From a checkpoint of a small class-conditioned image flow-matching model: ademamix at rate 0.001, 18100 steps.
Rows from block 2 of a small class-conditioned image flow-matching model, named by matrix and row number. Rows with one number belong to one neuron. Each number is 128 + 32 x the weight over its row's rms, rounded and kept within 0 to 255. All counts start at 0. After the name is the row's rms in percent of the matrix's.
After each neuron's rows are labels from the 100 images, of 14848 (inputs lightly noised), where the neuron reaches its highest value: "lies over" is the class under the peak. Only what is clearly more common there than usual is listed. The data: Sentinel-2 satellite tiles (TerraMesh). In brackets: how many of the 100, against the usual share in percent.
# fc1: MLP up (model.blocks.2.mlp.fc1.weight, 768x128), inputs 0-127
# fc2: MLP down (model.blocks.2.mlp.fc2.weight, 128x768, transposed), outputs 0-127

fc1.467 083 [161 114 101 134 112 128 100 131 144 147 137 122 152 121 105 156  32 106 105 133 217 120 126  75 136 144 105 135 104  97 106 141 167 122 173 101 108  42 122 122 131 151 101  90 123 108  92 119 171 121 129 156  91 126 125 127 151 101 175 134 143 116 152 105 158 125 138 193 143  79  96 151  95 111 178 187 151 105 127 149 149 180 184 144 117 133 142 181 167 158 114 168 151  93 126  89  82 134  95 170  97 174 122 210 152  79 127 151 111 129 159 122  66 132 109 153 122 173 127  40 103 113 104 105 158 136 148  78]
fc2.467 110 [149  93 114 123 148 134 146 116 100 141 131 117 132 120 107 102 205 119  87 106 211 144 110 172 120 122  85 128 145 142 150  93 158 153 181 103 156 222 121 140 117 115 163  84 130 105 158 134  49 145 164  97  97 127 153 118 135 154 165 131  99 113  94 153 171 129 128 205 138 169  95  97 168 150 170 190 146 137 148 148 147 170  75 122 144 145 137 142  86  98 167 158 109 151 127  88 183 149  89 168 100 171 128 191 149 187 133 111 149 135  92 146  75 124 161 102 118  97 129 194  92 143 119 117 167 128 138  76]
lies over: snow or ice (45 vs 14)

fc1.394 098 [122 175  97 164 179 121 144 129 157 132  72 117 135 136 182  85  60 108 113 105  94  81  60 114 124  95 150 157 135 123  70 117  97 127 148 142 160 145 134 198 100 104 120 141 118 110 115 100 122 144 140 141 192 128 126  84 133 127  93  84 113 128 125 119 103 156 126  94 109  95  39 218 177 169  86 130 130  99 142 142 160 142 109 165 126 121 146 114 131  76 104 192  93 132 160 123 115 176 100  94 141 169 115 146  99  87 121 131 118 171  82 138 169 149  72  92 101 147 137 195 159 140 113 152 175 184 154 119]
fc2.394 099 [120 175 103 168  68 127  98 143 101 128  77 135 144 138 190 168 187 122  94 138  88 165 101 121 133 163 156 109 120 110 189 152 160 138 167 155  99  96  95  40 133 157 155 173 125 117 142 107 121 110 151 118 189 139 145 160 140 139 116  67 140 126 102 130 116 154 125  88 155 142  54  34  82 109  63 130 146 152 105 117 168 145 157  74 132 129 133 140 122 185 174 164 119 130 154 142 153 176 125 100 126 101 149 143 101 168 146 118 122 175 163 172 168 138 167 172 105 113 108  87 155 112 114 143 175 180 146 110]
lies over: rangeland (63 vs 22.5)

fc1.68 087 [122  59 132 174 162 119 150  77 166 116 176 148 157 129  72 148 167  81  92 169  96 179 117 172 117 127 176 132 162 129 123 110 102 185 130 102 141 133 128  98 161 129 165  99 111 115 173 106 111 115 160 130  56  87 137 182 106 175 120 118 134  94  93  93 135  88 151 112  98  99  83 112 113 108 141 129 134 218 121 119 143 109 118 192 170 119 170 111 164  97 129 206 118 192 103 133 125 129 137  70 164 147 116 156 169 126 129 160  56  96 178 133  82 135 105 176 140 129 140 127 101 150 110 127 132 180 101 123]
fc2.68 095 [116  73 120 150 107 119  88  85  96 125 150 104 147 114  74 100  85  79  88  90  90  57 119  99 105 150 150 141  84 133 125 150 138  77 117  97 103 128 124 175 102 122 104 102  91 112 111  92 207 158 134 107  60 155 159  88 115  52 127 103 114 103 130 149 151  85 125 105 145 154  84 153 148 148 167 124 130  52 138 122 145 122 150  51  89 116 155 128 101 154 155 183 143  45 109 141 144 136 152  69 151 133 146 132 174 129 112 122 174  77  83  84  91 146 158  83 147 143 138 121  97 109 102 120 129 168 100 112]
lies over: bare ground (26 vs 4.8)

fc1.306 091 [139 135 108  67  93 108 128 155  65  86 176 134 140 131 146 139 120 145 110  99 149 102  89  47 121 132 171 154 146 175 110 119 124 196 138  97 117 129 134 102  84 122 104 165 163 115 166 109 129 143  98 130 112 101 143 161 125 163 134 178 117 114 137 109 133 166 154 151 100  87 161 154 140  86 125 127  93  19 110  82 114  86 118 135  96 119 133 164 172 148 112  97 115 184  98 180 114 168  54 100 125 135  94 146 131 160 105 109 166  95 141 156  51 156  79  51 182 150 152 145  88  94 122 148  99 125 124 136]
fc2.306 112 [124 140  93  55 154 104 127 154 179  77 158 126 139 134 152 109 117 153 100 150 162 140 132 186 120 122 171  99 100  85 157 125  84  60 142 123 148 120 105 153 160 126 153 171 164 106  85 116 148 137 106 137 118 155 176 101 126  90 137 165 142 114 123 133 126 168 150 146 157 154 161 102 119 198 126 132 105 211 142  81 127  92 138 119 150 133 117 155  71 113 149  98 139  77  96 187 142 175  55 109 132 139 154 138 130 101 162 146  71 106 113 159  57  84 180 203 195  96 107 106  82 166 133 164 115 130 126 132]
lies over: bare ground (28 vs 4.8)

fc1.112 086 [179 127  91 192 104 106 132 205 108 167 113 100 114 159 113  93  80 145 133  85  82 148 138 105 118 151 170  95 185 149 125 114 133 148 157 156  76  83 131 176 100 176  92 118 139 128 160 123 117 141 117  92 117 122 128 119 130 126 149 163 124 118  63 123 123 146 114 128  51 112 112 101  27 137  88 102  95  89 173  71 108 130 139  52 115 126 193 121 101 183 149 146 133 121 101 119 161  68 139 144 134 127 169 139 164 134 126 163  81  95 121 157 147 156 107 158 160 155 117  86 147 128 132 112 179 196 126 160]
fc2.112 101 [153 118  91 205 154 102 106 209 144 151 106 150 127 141 116 170 152 152 145 171  76 106 127 156 116  91 164 144  55  90 138 151 103 115 167 173 161 169 111  70 140  78 164 130 131 128 111 128 167 110 142 149 131 145  69 133 125 126 164 139 140 112 111 130 148 167  95 120 138 131 107 152 226 117  77  96  88 139  77  88 111 120 108 193 127 123 192 104 161  62 103 130 120 126 106 100 112  80 146 167 132  93  72 148 169 126 126 111 148  92 151 147 157  94 159 108 173 104 137 158 154 131 106 115 172 193 134 162]
lies over: rangeland (57 vs 22.5)

fc1.109 082 [132 195 207 112 136 177  81 127 120 174 148 128 132 168 145  93 150 107  98 153  88  95 123  67 117 113 190  49 123 161  87 121 126  82 136 145 121 150 135 111 152 193 127 108 118 150 106 178 127 124 115  81 156  80 148 170 109 159  42 146 151 101 122 151 128 172 114 176  97  90 132 109  73 136 144 130 152 125 128 121 181  84  93  97  64 129 175 157 125  94 119 156 101 110 115 128 119 124 108 137  82 123 130 139 124  98 167 163 145 138 123 166 106 123 101 124  83 113 153 209 134 106 103 105 149 126 185  65]
fc2.109 103 [135 182 189 125 127 182 160 120 145 177 154 120 123 179 145 180  98 120  79 111  93 152 109 172 124 147 183 202 130 106 165 150 141 167 137 153 149 105 117 158 101  67 131 114 114 148 158 179 116 124 103 162 135 174 160  83 120  94  43 134 105  92 145 108 130 179 112 196 146 161 121 122 174 123 148 140 133 125 146 123 193  83 156 161 167 115 177 125 141 148 112 158 173 147 126 123 135 134 108 155  95 126 119 149 123 150  64  83 117 133 106 143 106 128 143 128  83 182 103  53 107 146  99 158 154  96 175  65]
lies over: rangeland (46 vs 22.5)

fc1.611 086 [117 121 118 130 146 145 178 184 148  73 181 147 106 183 178 150 127 116 132 162  82 115  87 118 124 142 160 162 139 114 156 121 114  96 127 117 135  72 136 143 102 105 118 111 191  99 121 141 181 170 137 126  53 165 128 107 145 119 185  66 101  76 142  78 141 112 126 126 172 102 129 160 176 119 145 142  85 161 137 112 133 150 112  88 116 111  72 125 178 135 103 126  63 180 129 115 177  58 208  90  97 151 137 200 120 137 125 159 125 100 147  89 151 146  88 138  89 107 166 166  94 103  96 149 154  95 102 114]
fc2.611 108 [115 108 106 139 109 175  81 194  83  78 156 117 114 161 184  96 116 139 128  96  77 129 119 127 118 117 156  97 138 135  85 127 105 156 109 103 119 175 110 100 150 139 147 126 192  98 131 145  95  97 121 138  87  84 141 163 149 141 194  81 161  69 128 170 145 133 121 126  89 128 128  88  84 140 146 162 102 109 101 110 155 137 131 151 127 138  80 136  80 127 185 139 177  70 127 112  94  29 228 102 106 135  97 193 137 120 132  96 125  85  90  73 142 114 157 110 105 155  90 119  87 165  99 130 165 120 116 127]
lies over: water (48 vs 10.8)

fc1.221 087 [115 142 157 170 178 132  79 139 185 126  89 127 168 141 157 125 141 164 116 104 152  60 137 120 135 131 144 110 136 128 145 113 151 153 133  98 108 124 143  80 130 159 126  97 127 118 156 110 149 185 129  75  67 112 144  47 142 116 141 145 137 120  69  61 131  71 109 160  93 172 112 152 112 185 153 121  97 100  92 148 178 109 132 192 163 131  96 156 173 193 113 124 124 132 181 103 173 121 120  87 131 126  98 106 122 105 142 141  82 179  77 148 100 112 149 140 149 112 167  70 148  43 111 109 127 200 161 156]
fc2.221 112 [103 130 171 135  78 142 165 130  84 113  96 131 146 133 168 132  84 154 117 153 158 176 100 109 132 133 135 138 110 113 139 127 107 107 110 107 150 163 102 186  99 122 131 104 105 122 105 114  91  81  90 179  76 148 150 184 150 149 129 134 118 102 130 180 135  59 111 175 119  84 126 107 120  68 165 150 120 141 158 168 177  89 161  57  80 113 108 146  80  62 143 110 157 126 204  86  91 157 104 104 138 109 157 141 130 161 116 134 173 172 181 154 118 143 118 115 162 151  99 182 135 218  94 126 138 193 151 159]
lies over: crops (61 vs 17.8)

fc1.452 092 [ 99 138  98 134 154 138 132 140 158 119 144  72 116  76 141 154 117 105 111  18  70 146 124 164 129 121 136 139 176 112 125 135 156 133 111 108 131  86 120  70 141 103 137 176 181 182  67 124 123 127  82 107 159 150 144 158 162 111 166  77 126 153 149 204 128 111 148 134 120  74 116  97  85 128 154 192 107 146 110 144 177 181 163  95  54 121 124 135 157 148 139 122  97 121 126 174 190  96  88  84 192 128  85 120 138 113 113 134 100 123 111 174  77  88 134 140  86 119 136 111 176 134 105 166  80 111 104 127]
fc2.452 099 [ 97 138 105 144 114 142 108 137  75 141 148 170 150  78 138  98 132 120  93 214  90 107 104  86 148 125 130 100  70 144 138 135  52 123 136 121 126 158 142 198 104 148 113 178 179 184 169 136  83 127  98 166 154 107 165  98 157 135 173  88 121 163 103  55 143 112 147 143 149 157 108 152 157 124 161 185 108 104 128 157 176 174  84 169 190 133 122 137  85 103  88 129 155 110 136 181  67  86  89  98 177 132 158 131 144 131 152 108 143 142 153 190  85 173 139 121 108 145 130 131 181 114  99 130  88 107 109 128]
lies over: bare ground (25 vs 4.8)

fc1.391 092 [137 187 143 107  83 159 110 114 103 153 103 171 120 123 128  83 199  80 137 122 157  95 118 124 131 153  62 108 142 118 158 163 103 155 148 126 137 164 128 170 123 142 113 100 143 152 169 134 168  91 131 117 109  76 134 170 144 201  78 159 115 134  85 163 129 130 144  91  77 102 116  95  46 150 162  58 132 142  87 106 104 121 159 103 117 130 100  97  94 220 140 215 118 142 110 134 168 129  66 116  99 142 141  92 142 103 148 169  92  56 147 143  85 111 124  87 149 134 154 124 157 132 122 116 175 147 106 107]
fc2.391 099 [123 176 130 115 176 171 146 118 156 150 100  76 127 132 130 177  74  88 133 137 159 165 134 123 121 122  70 161 136 137  99  98 136  91 158 129 121  97 118  91 134 129 157 115 151 154  96 128 103 165 133 132 110 188 119  83 149  26  92 146 150 133 119  73 149 148 145  97 159 142 137 141 211 108 181  77 145 116 170 111 102 133  93 149 148 131 102 120 156  23  99 194 112 126 106 124  98 145  70 127 101 127  98  81 152 151 100 122 156  44  85 158 103 158 150 178 165 136 128 145 159 139 130 142 175 146 115 120]
lies over: bare ground (27 vs 4.8)

fc1.651 068 [ 97 138 131 121 110 155 126 139 137 121 158 122 134 146 148 115 107 128 140  84 144 148 135  72 144 135 137 156 143 127  69 118 137 159 141 156  88 122 111 137  68 124 159 163  34 133 130  95 128  94 207 117 144 116 118 157  96 135 115 138 121 106  95 173 118 133  92 126 210 127 195 164 158 127 103 145  95  86  87 134 163 137  14  77 116 135 141 207 116  98 137 115  63  62 182 120 169  66 142 119 111 114 141 176 202  92 157 110 104 125 112 155 120 131 107 135 117 125  84 110 135 163  85 146 120 118 109 138]
fc2.651 069 [115 123 119  84 132 133 124 132 101 113 141 154 255 127 129 131 138 103 133 166 130  92  65 176 172 118 113 142 128 125 170 186 132 106 143 150 180 150 163 116 150 153 142 132 108 120 142 105 161 143  73  84 136 157 137 137 135 126 119 115  90  76 201 108 132 148 121 124  53 122 185 104  89 152 145 149 128 136 176 121 192 108 185 173 127 125 116 237 167 143  76 111 168 175 156 145 134  69 108 121 144  67 103 140 171 159  88 124 126 121 125 152 124 142 102 140 112 152 144 138 137 111 104 141 130 141 124 140]
lies over: snow or ice (42 vs 14)

fc1.606 085 [ 74 153 134  95 138  92 119 142 120 114 157 139 141 217 160 159 125 159 147  59 162 102 146 106 121 164 172 143 122  80 180 148 151 139 125  95 129 103 111 150 182 149 176 127 125 166 147  91 119  98 142  75 139  48 143 142 159 139 209 112 118 187  69  46  77 137 108 112 109  99 120  64  93 141 105 103  80 104 126 102 174 125 116 137  91 130 162 168 134 197 129 169 146 168 124 133  95 129 140 126 127 140 189 150 126  78 138  92 122 176 156 135 149 129 162 119 148 112 142  93 112 138 159  98 158 112  89 145]
fc2.606 100 [ 70 148 131  86 141  93 119 131 157 108 142 122 132 190 154  94 103 159 154 191 149 142 102 134 109  95 173 118 131 154  73 123 123 100 113 104 143 170 153 110  74 108  81 137 123 147 116  87 119 168 117 173 124 214  94 116 164 104 201  91 145 174 127 206  89 150  90 100  90 146 133 193 166  94 107 119  82 147 135 108 172 129 161 135 162 122 148 172 134  58  95 138 138  92 109 119 165 133 141 146 129 115  58 148 104 187 104 199 143 166 100 123 135 127  88 140 162 160 121 149 109 124 165 117 157  84 115 149]
lies over: crops (67 vs 17.8)

fc1.136 088 [127 172  85 110  83 103 114 148 122 142  72  60 142  91 142 137  96 118 120 139 118  63  77 124 125 139 108 135 121 114 164  87 144 183 140  58 128  70 133 112 104 148 111  75 144 155 187 105 134 135  90 141  97 141 135 173 105 133 131 135 137 111 155  78  85 124 119 149 129 106 143  73 115 136 158 189 159 157 113  94  78 211  81 185 191 134 124 153 130  76 109 152 174 132 102 100  64 115  99 105 155 133 133 101  72 187 156 143 146  80 130 153 138 104 130 151  87 150 190 144 142 167 132 141  79 107 114 150]
fc2.136 108 [122 165  69 104 181  95 141 165 130 149  80 170 140  96 141 119 146 130 119 123 116 178 108 116 136 116 110 119 155 136 106 161 122  65 141  71 121 170 105 147 152 118 147  71 140 154  49 117 104 133 112 126  84 111 151  92 102 114 137 133 113 122  98 174  73 115 103 148 142 141 147 177 139 124 137 206 160  84 141  92  75 196 174  76  60 110 122 118 130 170 126 152  77 114 117  90 186 112  99 107 174 128 117 112  73  74  73 124 111  89 131 127 141 136 130  98  79 103  65 109 148  77 134 153  98 107  93 168]
lies over: bare ground (43 vs 4.8)

fc1.111 089 [164 112  61  92 161 156 146 182 129 151  89  65  97  70 140  95 101 146 129  94 122 128 133 129 129 102 144 203 121 110 121 105 159 117 149 112 105 202 139  87 102 120 140 128 138 133 146 124 113 169 139 132 146 193 131  90 142  82  69 151 123 116  88 118 104 116 163 144  77 103 137  92 198 133 102 122  93  65 115 152 171  80 150  87 122 125  78 176  98 148 110 121 184 104  82 160 182  72 125 173 159 140 131  86 128 116 127 133 167 184 122 142 161 104 150 210 111 143 161 135  94 164 139 106 143 163 139 156]
fc2.111 109 [148 113  72  81 119 151  95 185 112 135  85 184  82  70 129 167 132 152 138 156 146 100 101 128 131 141 159  49 126 110 153 132  94 147 144 138 159  72  99 183 148 174 120 154 122 128 115 132 139  91 170 108 140  58 109 155 125 179  70 142 154 125 132 137  89 125 146 142 131 150 159 157  62 118  75 116 105 165 129 178 160  93 103 156 137 138  85 147 152  98 154  98  76 162  69 175  86  70 119 188 158 147 125 106 115 135 126 151  95 164 144 116 170 154 101  52  97 108  98 109  73 115 130 111 125 166 150 151]
lies over: crops (41 vs 17.8)

fc1.213 088 [120 117 105  99 198 181 117  86 117 125 134 117 117 133 157 145  83 202 135 172  51 132  82 124 128 129 168  47 111 118 185 121 110 153 119 134  85 168 132 124 132 128 174 146  78 169 131 159 203 126 145 136 114 152 132 164 127 139 205 117 110 126 100 161 147 122 167 145 122  54 130 112  76 103 109 137  94 170 122 118 170 181  95 143 110 121 151  98 158  90 131 153 143 125  73  98 172 121 120 119 162 144 129  76  68 169 120 101 122  86 118  79 112 115 118 123 124 117  81 157 159  65 115 122 190 153 152 133]
fc2.213 117 [128 114 101 115  68 185 132  72 148 134 148 144 128 143 164 102 152 201 129  92  56 101  80 125 131 119 155 188 162 126  86 136 124  96 107 129 187 105 128 121 120 126  82 163  69 167 125 144  58 143 158 105 121  98 128  85 135 118 202 116 154 132 112  86 154 115 174 136 135 180 137 143 174 146 111 148  98  93 125 126 171 165 158 111 144 148 138  96  99 161 120 153 108 139  86  98  89 130 119 122 148 126 119  82  63  82 134 154 120  83 138  59 135 148 155 124 126 159 187 101 168 195 121 100 205 151 140 142]
lies over: bare ground (31 vs 4.8)

fc1.711 086 [107 205 149 110 162  78 160 136 132 151 170  95 139 149 125 130 114  95 138 159  93 131  78  55 123  98 145 187  78  62 109 128 103 162 134 141 144 176 108  88 125  80 116  98 169 173 121 183 148 109 108 142 136  46 132 192 112  97 136  86 117 101 142 136 124  81  81 103 117 127 119 160 102 127 144 142 114  91 143 159 157  86 119  43 115 130 135 106 151  69 115 151 116 146 210  95 109 141 161 108 101 149 102 113 100 124 121 152 130 151  92 138 104 128 136 201  92 144  98  75 181 170 139 142 122 148 164 121]
fc2.711 115 [107 210 156 108 103  86 105 149 108 147 155 169 138 146 126 133 129 122 144 101 105 127 141 189 119 162 141  85 177 175 141 119 158  91 119 142 128  60 148 173 118 177 145 129 162 162 137 193 124 143 121 110 147 208 164  57 113 163 154  99 141 100 119  98 125  98  87  96 165 124 120  91 152 125 158 157 122 149 111 159 164 110 147 195 144 121 121 115 109 203 139 154 113  99 221 108 141 118 173 116 109 157 155 121  98 155 132  93 119 159 160 149 117 128 128  58 100 120 166 199 180  82 157 147 137 154 166 126]
lies over: rangeland (59 vs 22.5)

fc1.380 070 [192 100 102 145 150 129 117 107 125  90 137 114 186 125 162 134 133 113 117 133 112 138 123 138  80 161 152 143 131 125 134  78 122 154 175 121 121 103 134 101  99 120 156  65 192 186 129 103 149 113  73 104  86 116  67  75 121 133 103 168 114 132  36  77 112 138 132 145   0 118  92 109 180 127 105 122 119 168 116 116 121 106 132  60 125 153 159 147 112 137 117 139 156 127 117 135 192 133 125 116  93 136  60 100 144 165 101 145  94 167  93 154 115 130 126  82 140 120 191 152 178  99 166 108  93 134 139 123]
fc2.380 071 [107 141 129 142 141 177 102 120 105 137 109 119  82  98  99 158 134 193 118 127 164 150 165 113  99 136 161 140 112  94 128  84 204 118 143 100  58 150 150 135 107  93 125 146 126 143 138 116 100 176  96 171 138 135 128 124  97 116  91 110 133 121 255 127 157 141 136 162 110  84 104 125 158 161 115 148 129 123 122  85 102 156 137 128 151 141 102 186 121 170 141 136 112 151 125  96  98 173 144 125 125 110 120 112 101 117 169 123 147 143 138 138 133  83 122 125 137  97 103 129 135 121  42  19 128 110  88 130]
lies over: rangeland (52 vs 22.5)

fc1.63 098 [184 120 184 162 102 119 158 112 177  82  87 146 149  77 118 135  13 109 129 131 107  85  58 152 124  89 171 142 117 113 128 111 114 131 105 232 117  97 131 125 155  38 134  85 124 122 123 156 149 107 145 144 111 101 125 179 101 141 134 168 122 108 162 112 118 132 120  70 171 159 144 147 160 164 107 107 106 182 125 175 158 163 145  66  97 132 114 151 115  87 116 182  91 160 153 125 122 208 122 117 190 149 136 147 121 117 133 142 124 137 148 103 164 119 102 108 158 170 150 132 159 133 108 151 106 124 120 106]
fc2.63 108 [179 120 199 165 141 119 111 127  66  82  85 124 159  85 107 124 240 115 130 121 111 172 129 110 123 167 168 120 132 142 118 160 122 151  80 224 141 136 125 126  98 214 125 106 101 113 135 166 125 144 154 113 109 163 133  79 103 110 144 175 133 117 106 148 122 134 115  43 118  98 140 104  99  95 101 125 119  62 114 183 167 174  80 164 149 121 115 153 132 170 168 182 131  76 164 137 127 182 128 127 199 132 127 154 128 126 122 105 122 121 106 114 156 154 149 150 161  79  89 143 153 134 124 114 114 120 133 105]
lies over: snow or ice (76 vs 14)

fc1.540 110 [156 136 127 145  84 112 150 138 122 161 149 143  63 116 134 186 179 148 116 153 122 124  86 157 142 186 140 120 160 125 156 110 160 119 170  92 196 121 110 140 132 125 124 105 118 181 120 155 110 103 102 123  75 133  68 152  95  86 100 137 148 117 118 109  97 107 148 111 128  75 115 122 175 147 115 103 101 146 105 138 147 116 175 126 100 127 126 126 175 135  79 142  93 126 190 125 172 178 119 180  91 206 146 121  82 143 132 166 148 126  82  41 130 206  97 130 174 151  94 133 123 161  34  73 101 124 119 159]
fc2.540 068 [138 119 144 143 188 160 120 167 101 164 155 109   0 111 121  82  97 163 129  98 146 134 144  98 186  83 153 155  98 116  98 183 193 148 133 114 126 137 214 120 117 144 122 135 122 161 110 158 132 164  25 131  79 130 136  97  95 172 125 159  79 101 129 136 119 129 165 114 127 162 126 121  68 113 111 122 128 102 142 137 137 135 101 124 151 167 132 123  90 127 152 132 155 125 192 134  84 198 123 170 117 159 110 134 100 118 132  91 107 147 120 104 139 112 156 119 203 150 120 129 113  85 139 129 130  97 121 168]
lies over: snow or ice (59 vs 14)

fc1.480 088 [111  53 117 201 165 109 144 128 157 188 154 138 160 137  52 103 139 132 115 130 175  63 101 100 130 100 132 168 109 132 117 143 183 146 100  74 123 127 168 139  68 113  91 141 116 107 114 124 154 131  87 135 227 131 130 121 161 158  44 143 156 106 147 129 110 160 122 127 114 125 169 180 142 135 117 142 120  84 183 160 149  95 100 138 174 136 167 153 132 169 136 107 144 189 148 105  93 172  90 185  82 137 147  72 138 139 120 156 106 131 176  78 154 133 119 160 118 144 105 100 177  90 119 147 115 117  99 143]
fc2.480 106 [103  50 112 193 104 115 114 138  93 179 156 106 165 118  45 133 134 136 106 125 175 197 109 154 129 160 140  95 150 120 132 129  81 142  82  85 142 131 102 120 184 132 174 139  87 115 125 124  71 126  86 136 218 114 112 123 154 111  38 141  84 121 103 114 103 139 120 125 163 135 164  91 120 134  99 135 117 159  97 162 147 103 174 115  95 111 158 137 118  85 114 102 102  64 156  95 154 168  87 172  90 114  88  75 149 116 140 100 139 130  82  70 157 126 136 113 126 128 150 184 159 180 105 118 137 118  99 146]
lies over: snow or ice (38 vs 14)

fc1.339 084 [142 162 136 145 148  98  93 113 102 136 103  81 134 126 136 129 145  46 103 128 102  62  84 136 113 124 111 172  73 120 139 134 127 100 124 108 112 130 122 146  84 162 140  91 148 169 181 158 161 168 144  96 120  95 113 156 116 157 141 155 116 190 131  68  96 116 154 111 158 135  59 105 151 109 123  68  78 125 142 163 188 130 195 110 107 116 152 166 133 144 136 178  98 152 178 132 139 200 135 126 111 208 151 106 121 194 132 228 157 127 131 104 116 140 132  82 192 159 121 153 139 140  94 127 113 161 143 136]
fc2.339 092 [141 151 137 129 107 120 126 136 144 136 105 166 138 118 130 131  97  78  78 101 107 168 115 108 115 100 131 108 171 108 121 108 126 167 135 107 168 122 151 126 151 101 112 135 147 165  74 182  65  89 126 168 124 161  67  76 118  93 175 143 136 190 125 138 106 110 171 138  62 105  96 129  98 176 142  80 114 116  99 152 197 126  62 127 144 186 128 166 123 105 110 157 108 109 183 147 137 202 147 180 117 157  82 113 127  46 124  68 101 110 101 155 150 138 132 177 217 127 151 110 116 105  89  82 127 161 141 142]
lies over: snow or ice (77 vs 14)

fc1.230 051 [149 152  83 142 140 102  62 126  97 142 171 146 155 146 172 116 116 105 196 117  95 103 149 113 166 128 149 142  91  85 173 150 121 153 153 110 131  90 138 133  98 158 141 131 130 153 137 107  86 128 159 166  92 147  51 125 161 114  93 159 217 155 138  97 117 131 140 137 171 112 136 106 137 184 125 108 124  93 120 146  94 164 126  89  86   0 157 163 130 125  95 195 105 164 149 140 158 171 130 111  87 159 166 102 123 133 146 159  99 183 126 125  94 152 131 126 116 163 143 151 177  83 163 152  85 158 144 122]
fc2.230 067 [131 107 107 121 128 142 145 112 128 136 139 112 148 139 133 153 134 103 141 135 108 135 151 130 134 128 140 125 156 140 152 100 108 127 185 135 148 120 121 113 143 125 122 117 114 134 148 116 145 124 145  77 121 105   0 141 125 120 111 132 217 161   0 148 123 115 131 120 120 130 126 146 122 137 112 115 127 144 124 152  99 139 131 142 155   0 138  52 128 122 252 135 121  89 131 155 144 129 111 115 114 160  73 118 120 129 155 133 138 140 135 171 122 157 147 135 125 148 128 109 126 149 140 178 119 116 122 108]
lies over: water (37 vs 10.8)

fc1.442 083 [174 164 128 122 103 141  97 145 101 144 145  98 123  58 124 121 119  97 120  59 161  85 151  75 133 128  81 177 139  84 117 144 133 154 154 100 123  96 108 138 166 138  48 118 132  53  85  98 101 121 154 121 145 132 137 180 102 138 120 106 116 120  77 118  95 129 112 134  63  50 162 203 148  90 131 134 165 183 100 100 128 189 188  88 176 123 125 127  83  74 109 111 153 146 139 169 142  74 134 128  70 146 109 204 122 145 164 137 113  92 153 144 139 117 106 152 152 141 107 155 128 150 161  95 127  91 136 117]
fc2.442 103 [158 149 117 106 169 133 156 134 174 143 160 169 101  81 125 145 129  97 111 173 164 152 136 175  94 113  58  82 116 161 141  98 146 116 140  94 144 174 139 114  53  96 198 118 132  54 165  91 163 143 173 115 147 140 142  74 106 111 118  92 120 115 124 134 100 122 143 126 146 198 183  71  93 173 135 139 160  69 184 105 127 182  68 165 112 118 107 121 176 171 154 111 116 118 160 163 120 119 119 136  64 151 128 176 112 108  65 135 148  91  89 105 117 157 152  98 155 103 137  85 125 133 179 148 127  98 135 108]
lies over: rangeland (73 vs 22.5)

fc1.468 083 [162 163 149 126  98 115 152 120  85 185  26 125 132 136  68 162 158 156 101 184 174  92  90 148 124 129 197 132 149 147 111 138  89 137 121 165 146 174 111  53 169 157 187 129 125 104 127  98  96  93 103 113 220 103 133 188 125 137 117 175 139 146 131 157 109 161 152 123 109 155 102  84 101 104 130 137 220 147 107 145 175  98 117  88 137 120 190 163 114  73 122 101 142 148 120 106 102 139  84 131 105 162 100 124  84 127 119 121  75 126 143 111 116 109 139 112 108 135 132 145 100 141 125 135 133 146  90  64]
fc2.468 109 [157 172 140 139 148 113 109 123 166 185  50 120 124 151  75  85 107 133  92  75 163 165 146 108 120 135 210 107 110 117 147 118 168 124 133 174 105  68 146 201  94  93  74 142 121 114 129  90 206 177  97 146 202 140 123  85 123 119 129 170 115 161 123  85 102 133 155 112 152  96  97 172 144 156 126 149 217 117 149 140 187 102 133 159 130 126 176 145 133 186 119 112  94 119 116 124 147 126  88 127 123 144 140 113  92 107 135 138 167 143 119 112 111 151 109 139  91 130 129 115  96 117 139 169 158 160  72  53]
lies over: bare ground (48 vs 4.8)

fc1.429 086 [122  99 144 191 181 116 122 165 157 150 126  80 149 154  41 154 152 124 133 148  97 111 182 113 141  91 102 185  88  91 102 128 148 150 124 143 143 162 130 130 108 126  85 186 130 129 220 139 142 175 145 113  61 188 143 138 118 139  93 141 120 118 101 142 147 118 129 102  89 141 169 120 160 105 132 102 134  89 133  66  96 145 181 139 128 135 141 116 134 222 150 195 105 155  97 141  83 119  85 103  78 140 107  92 131 154 111 151  87 180 184 124 112 148  79  84 126 144 131 187 168 101 135 126 128 150 152 136]
fc2.429 095 [122  76 143 172 101 123 110 155  97 122 122 151 145 153  39 111  82 117 115 114  97 139 160 133 139 167 119  89 162 162 161 123 138 107 116 151 114 125 146 134 139 145 173 190 138 118  44 143  85  76 123 139  56  76 141  99 122 100 103 118 132 129 155 100 162 127 105 108 123 114 185 127 100 146 147 102 137 162 123  87  78 132  92 116 138 130 123 102 125  33  86 177 173 108  75 117 180 121  68 102  93 118 161 111 125 106 158 129 153 163  59 148 121 128 191 174 160 142 131  45 156 142 143 142 148 133 172 138]
lies over: snow or ice (61 vs 14)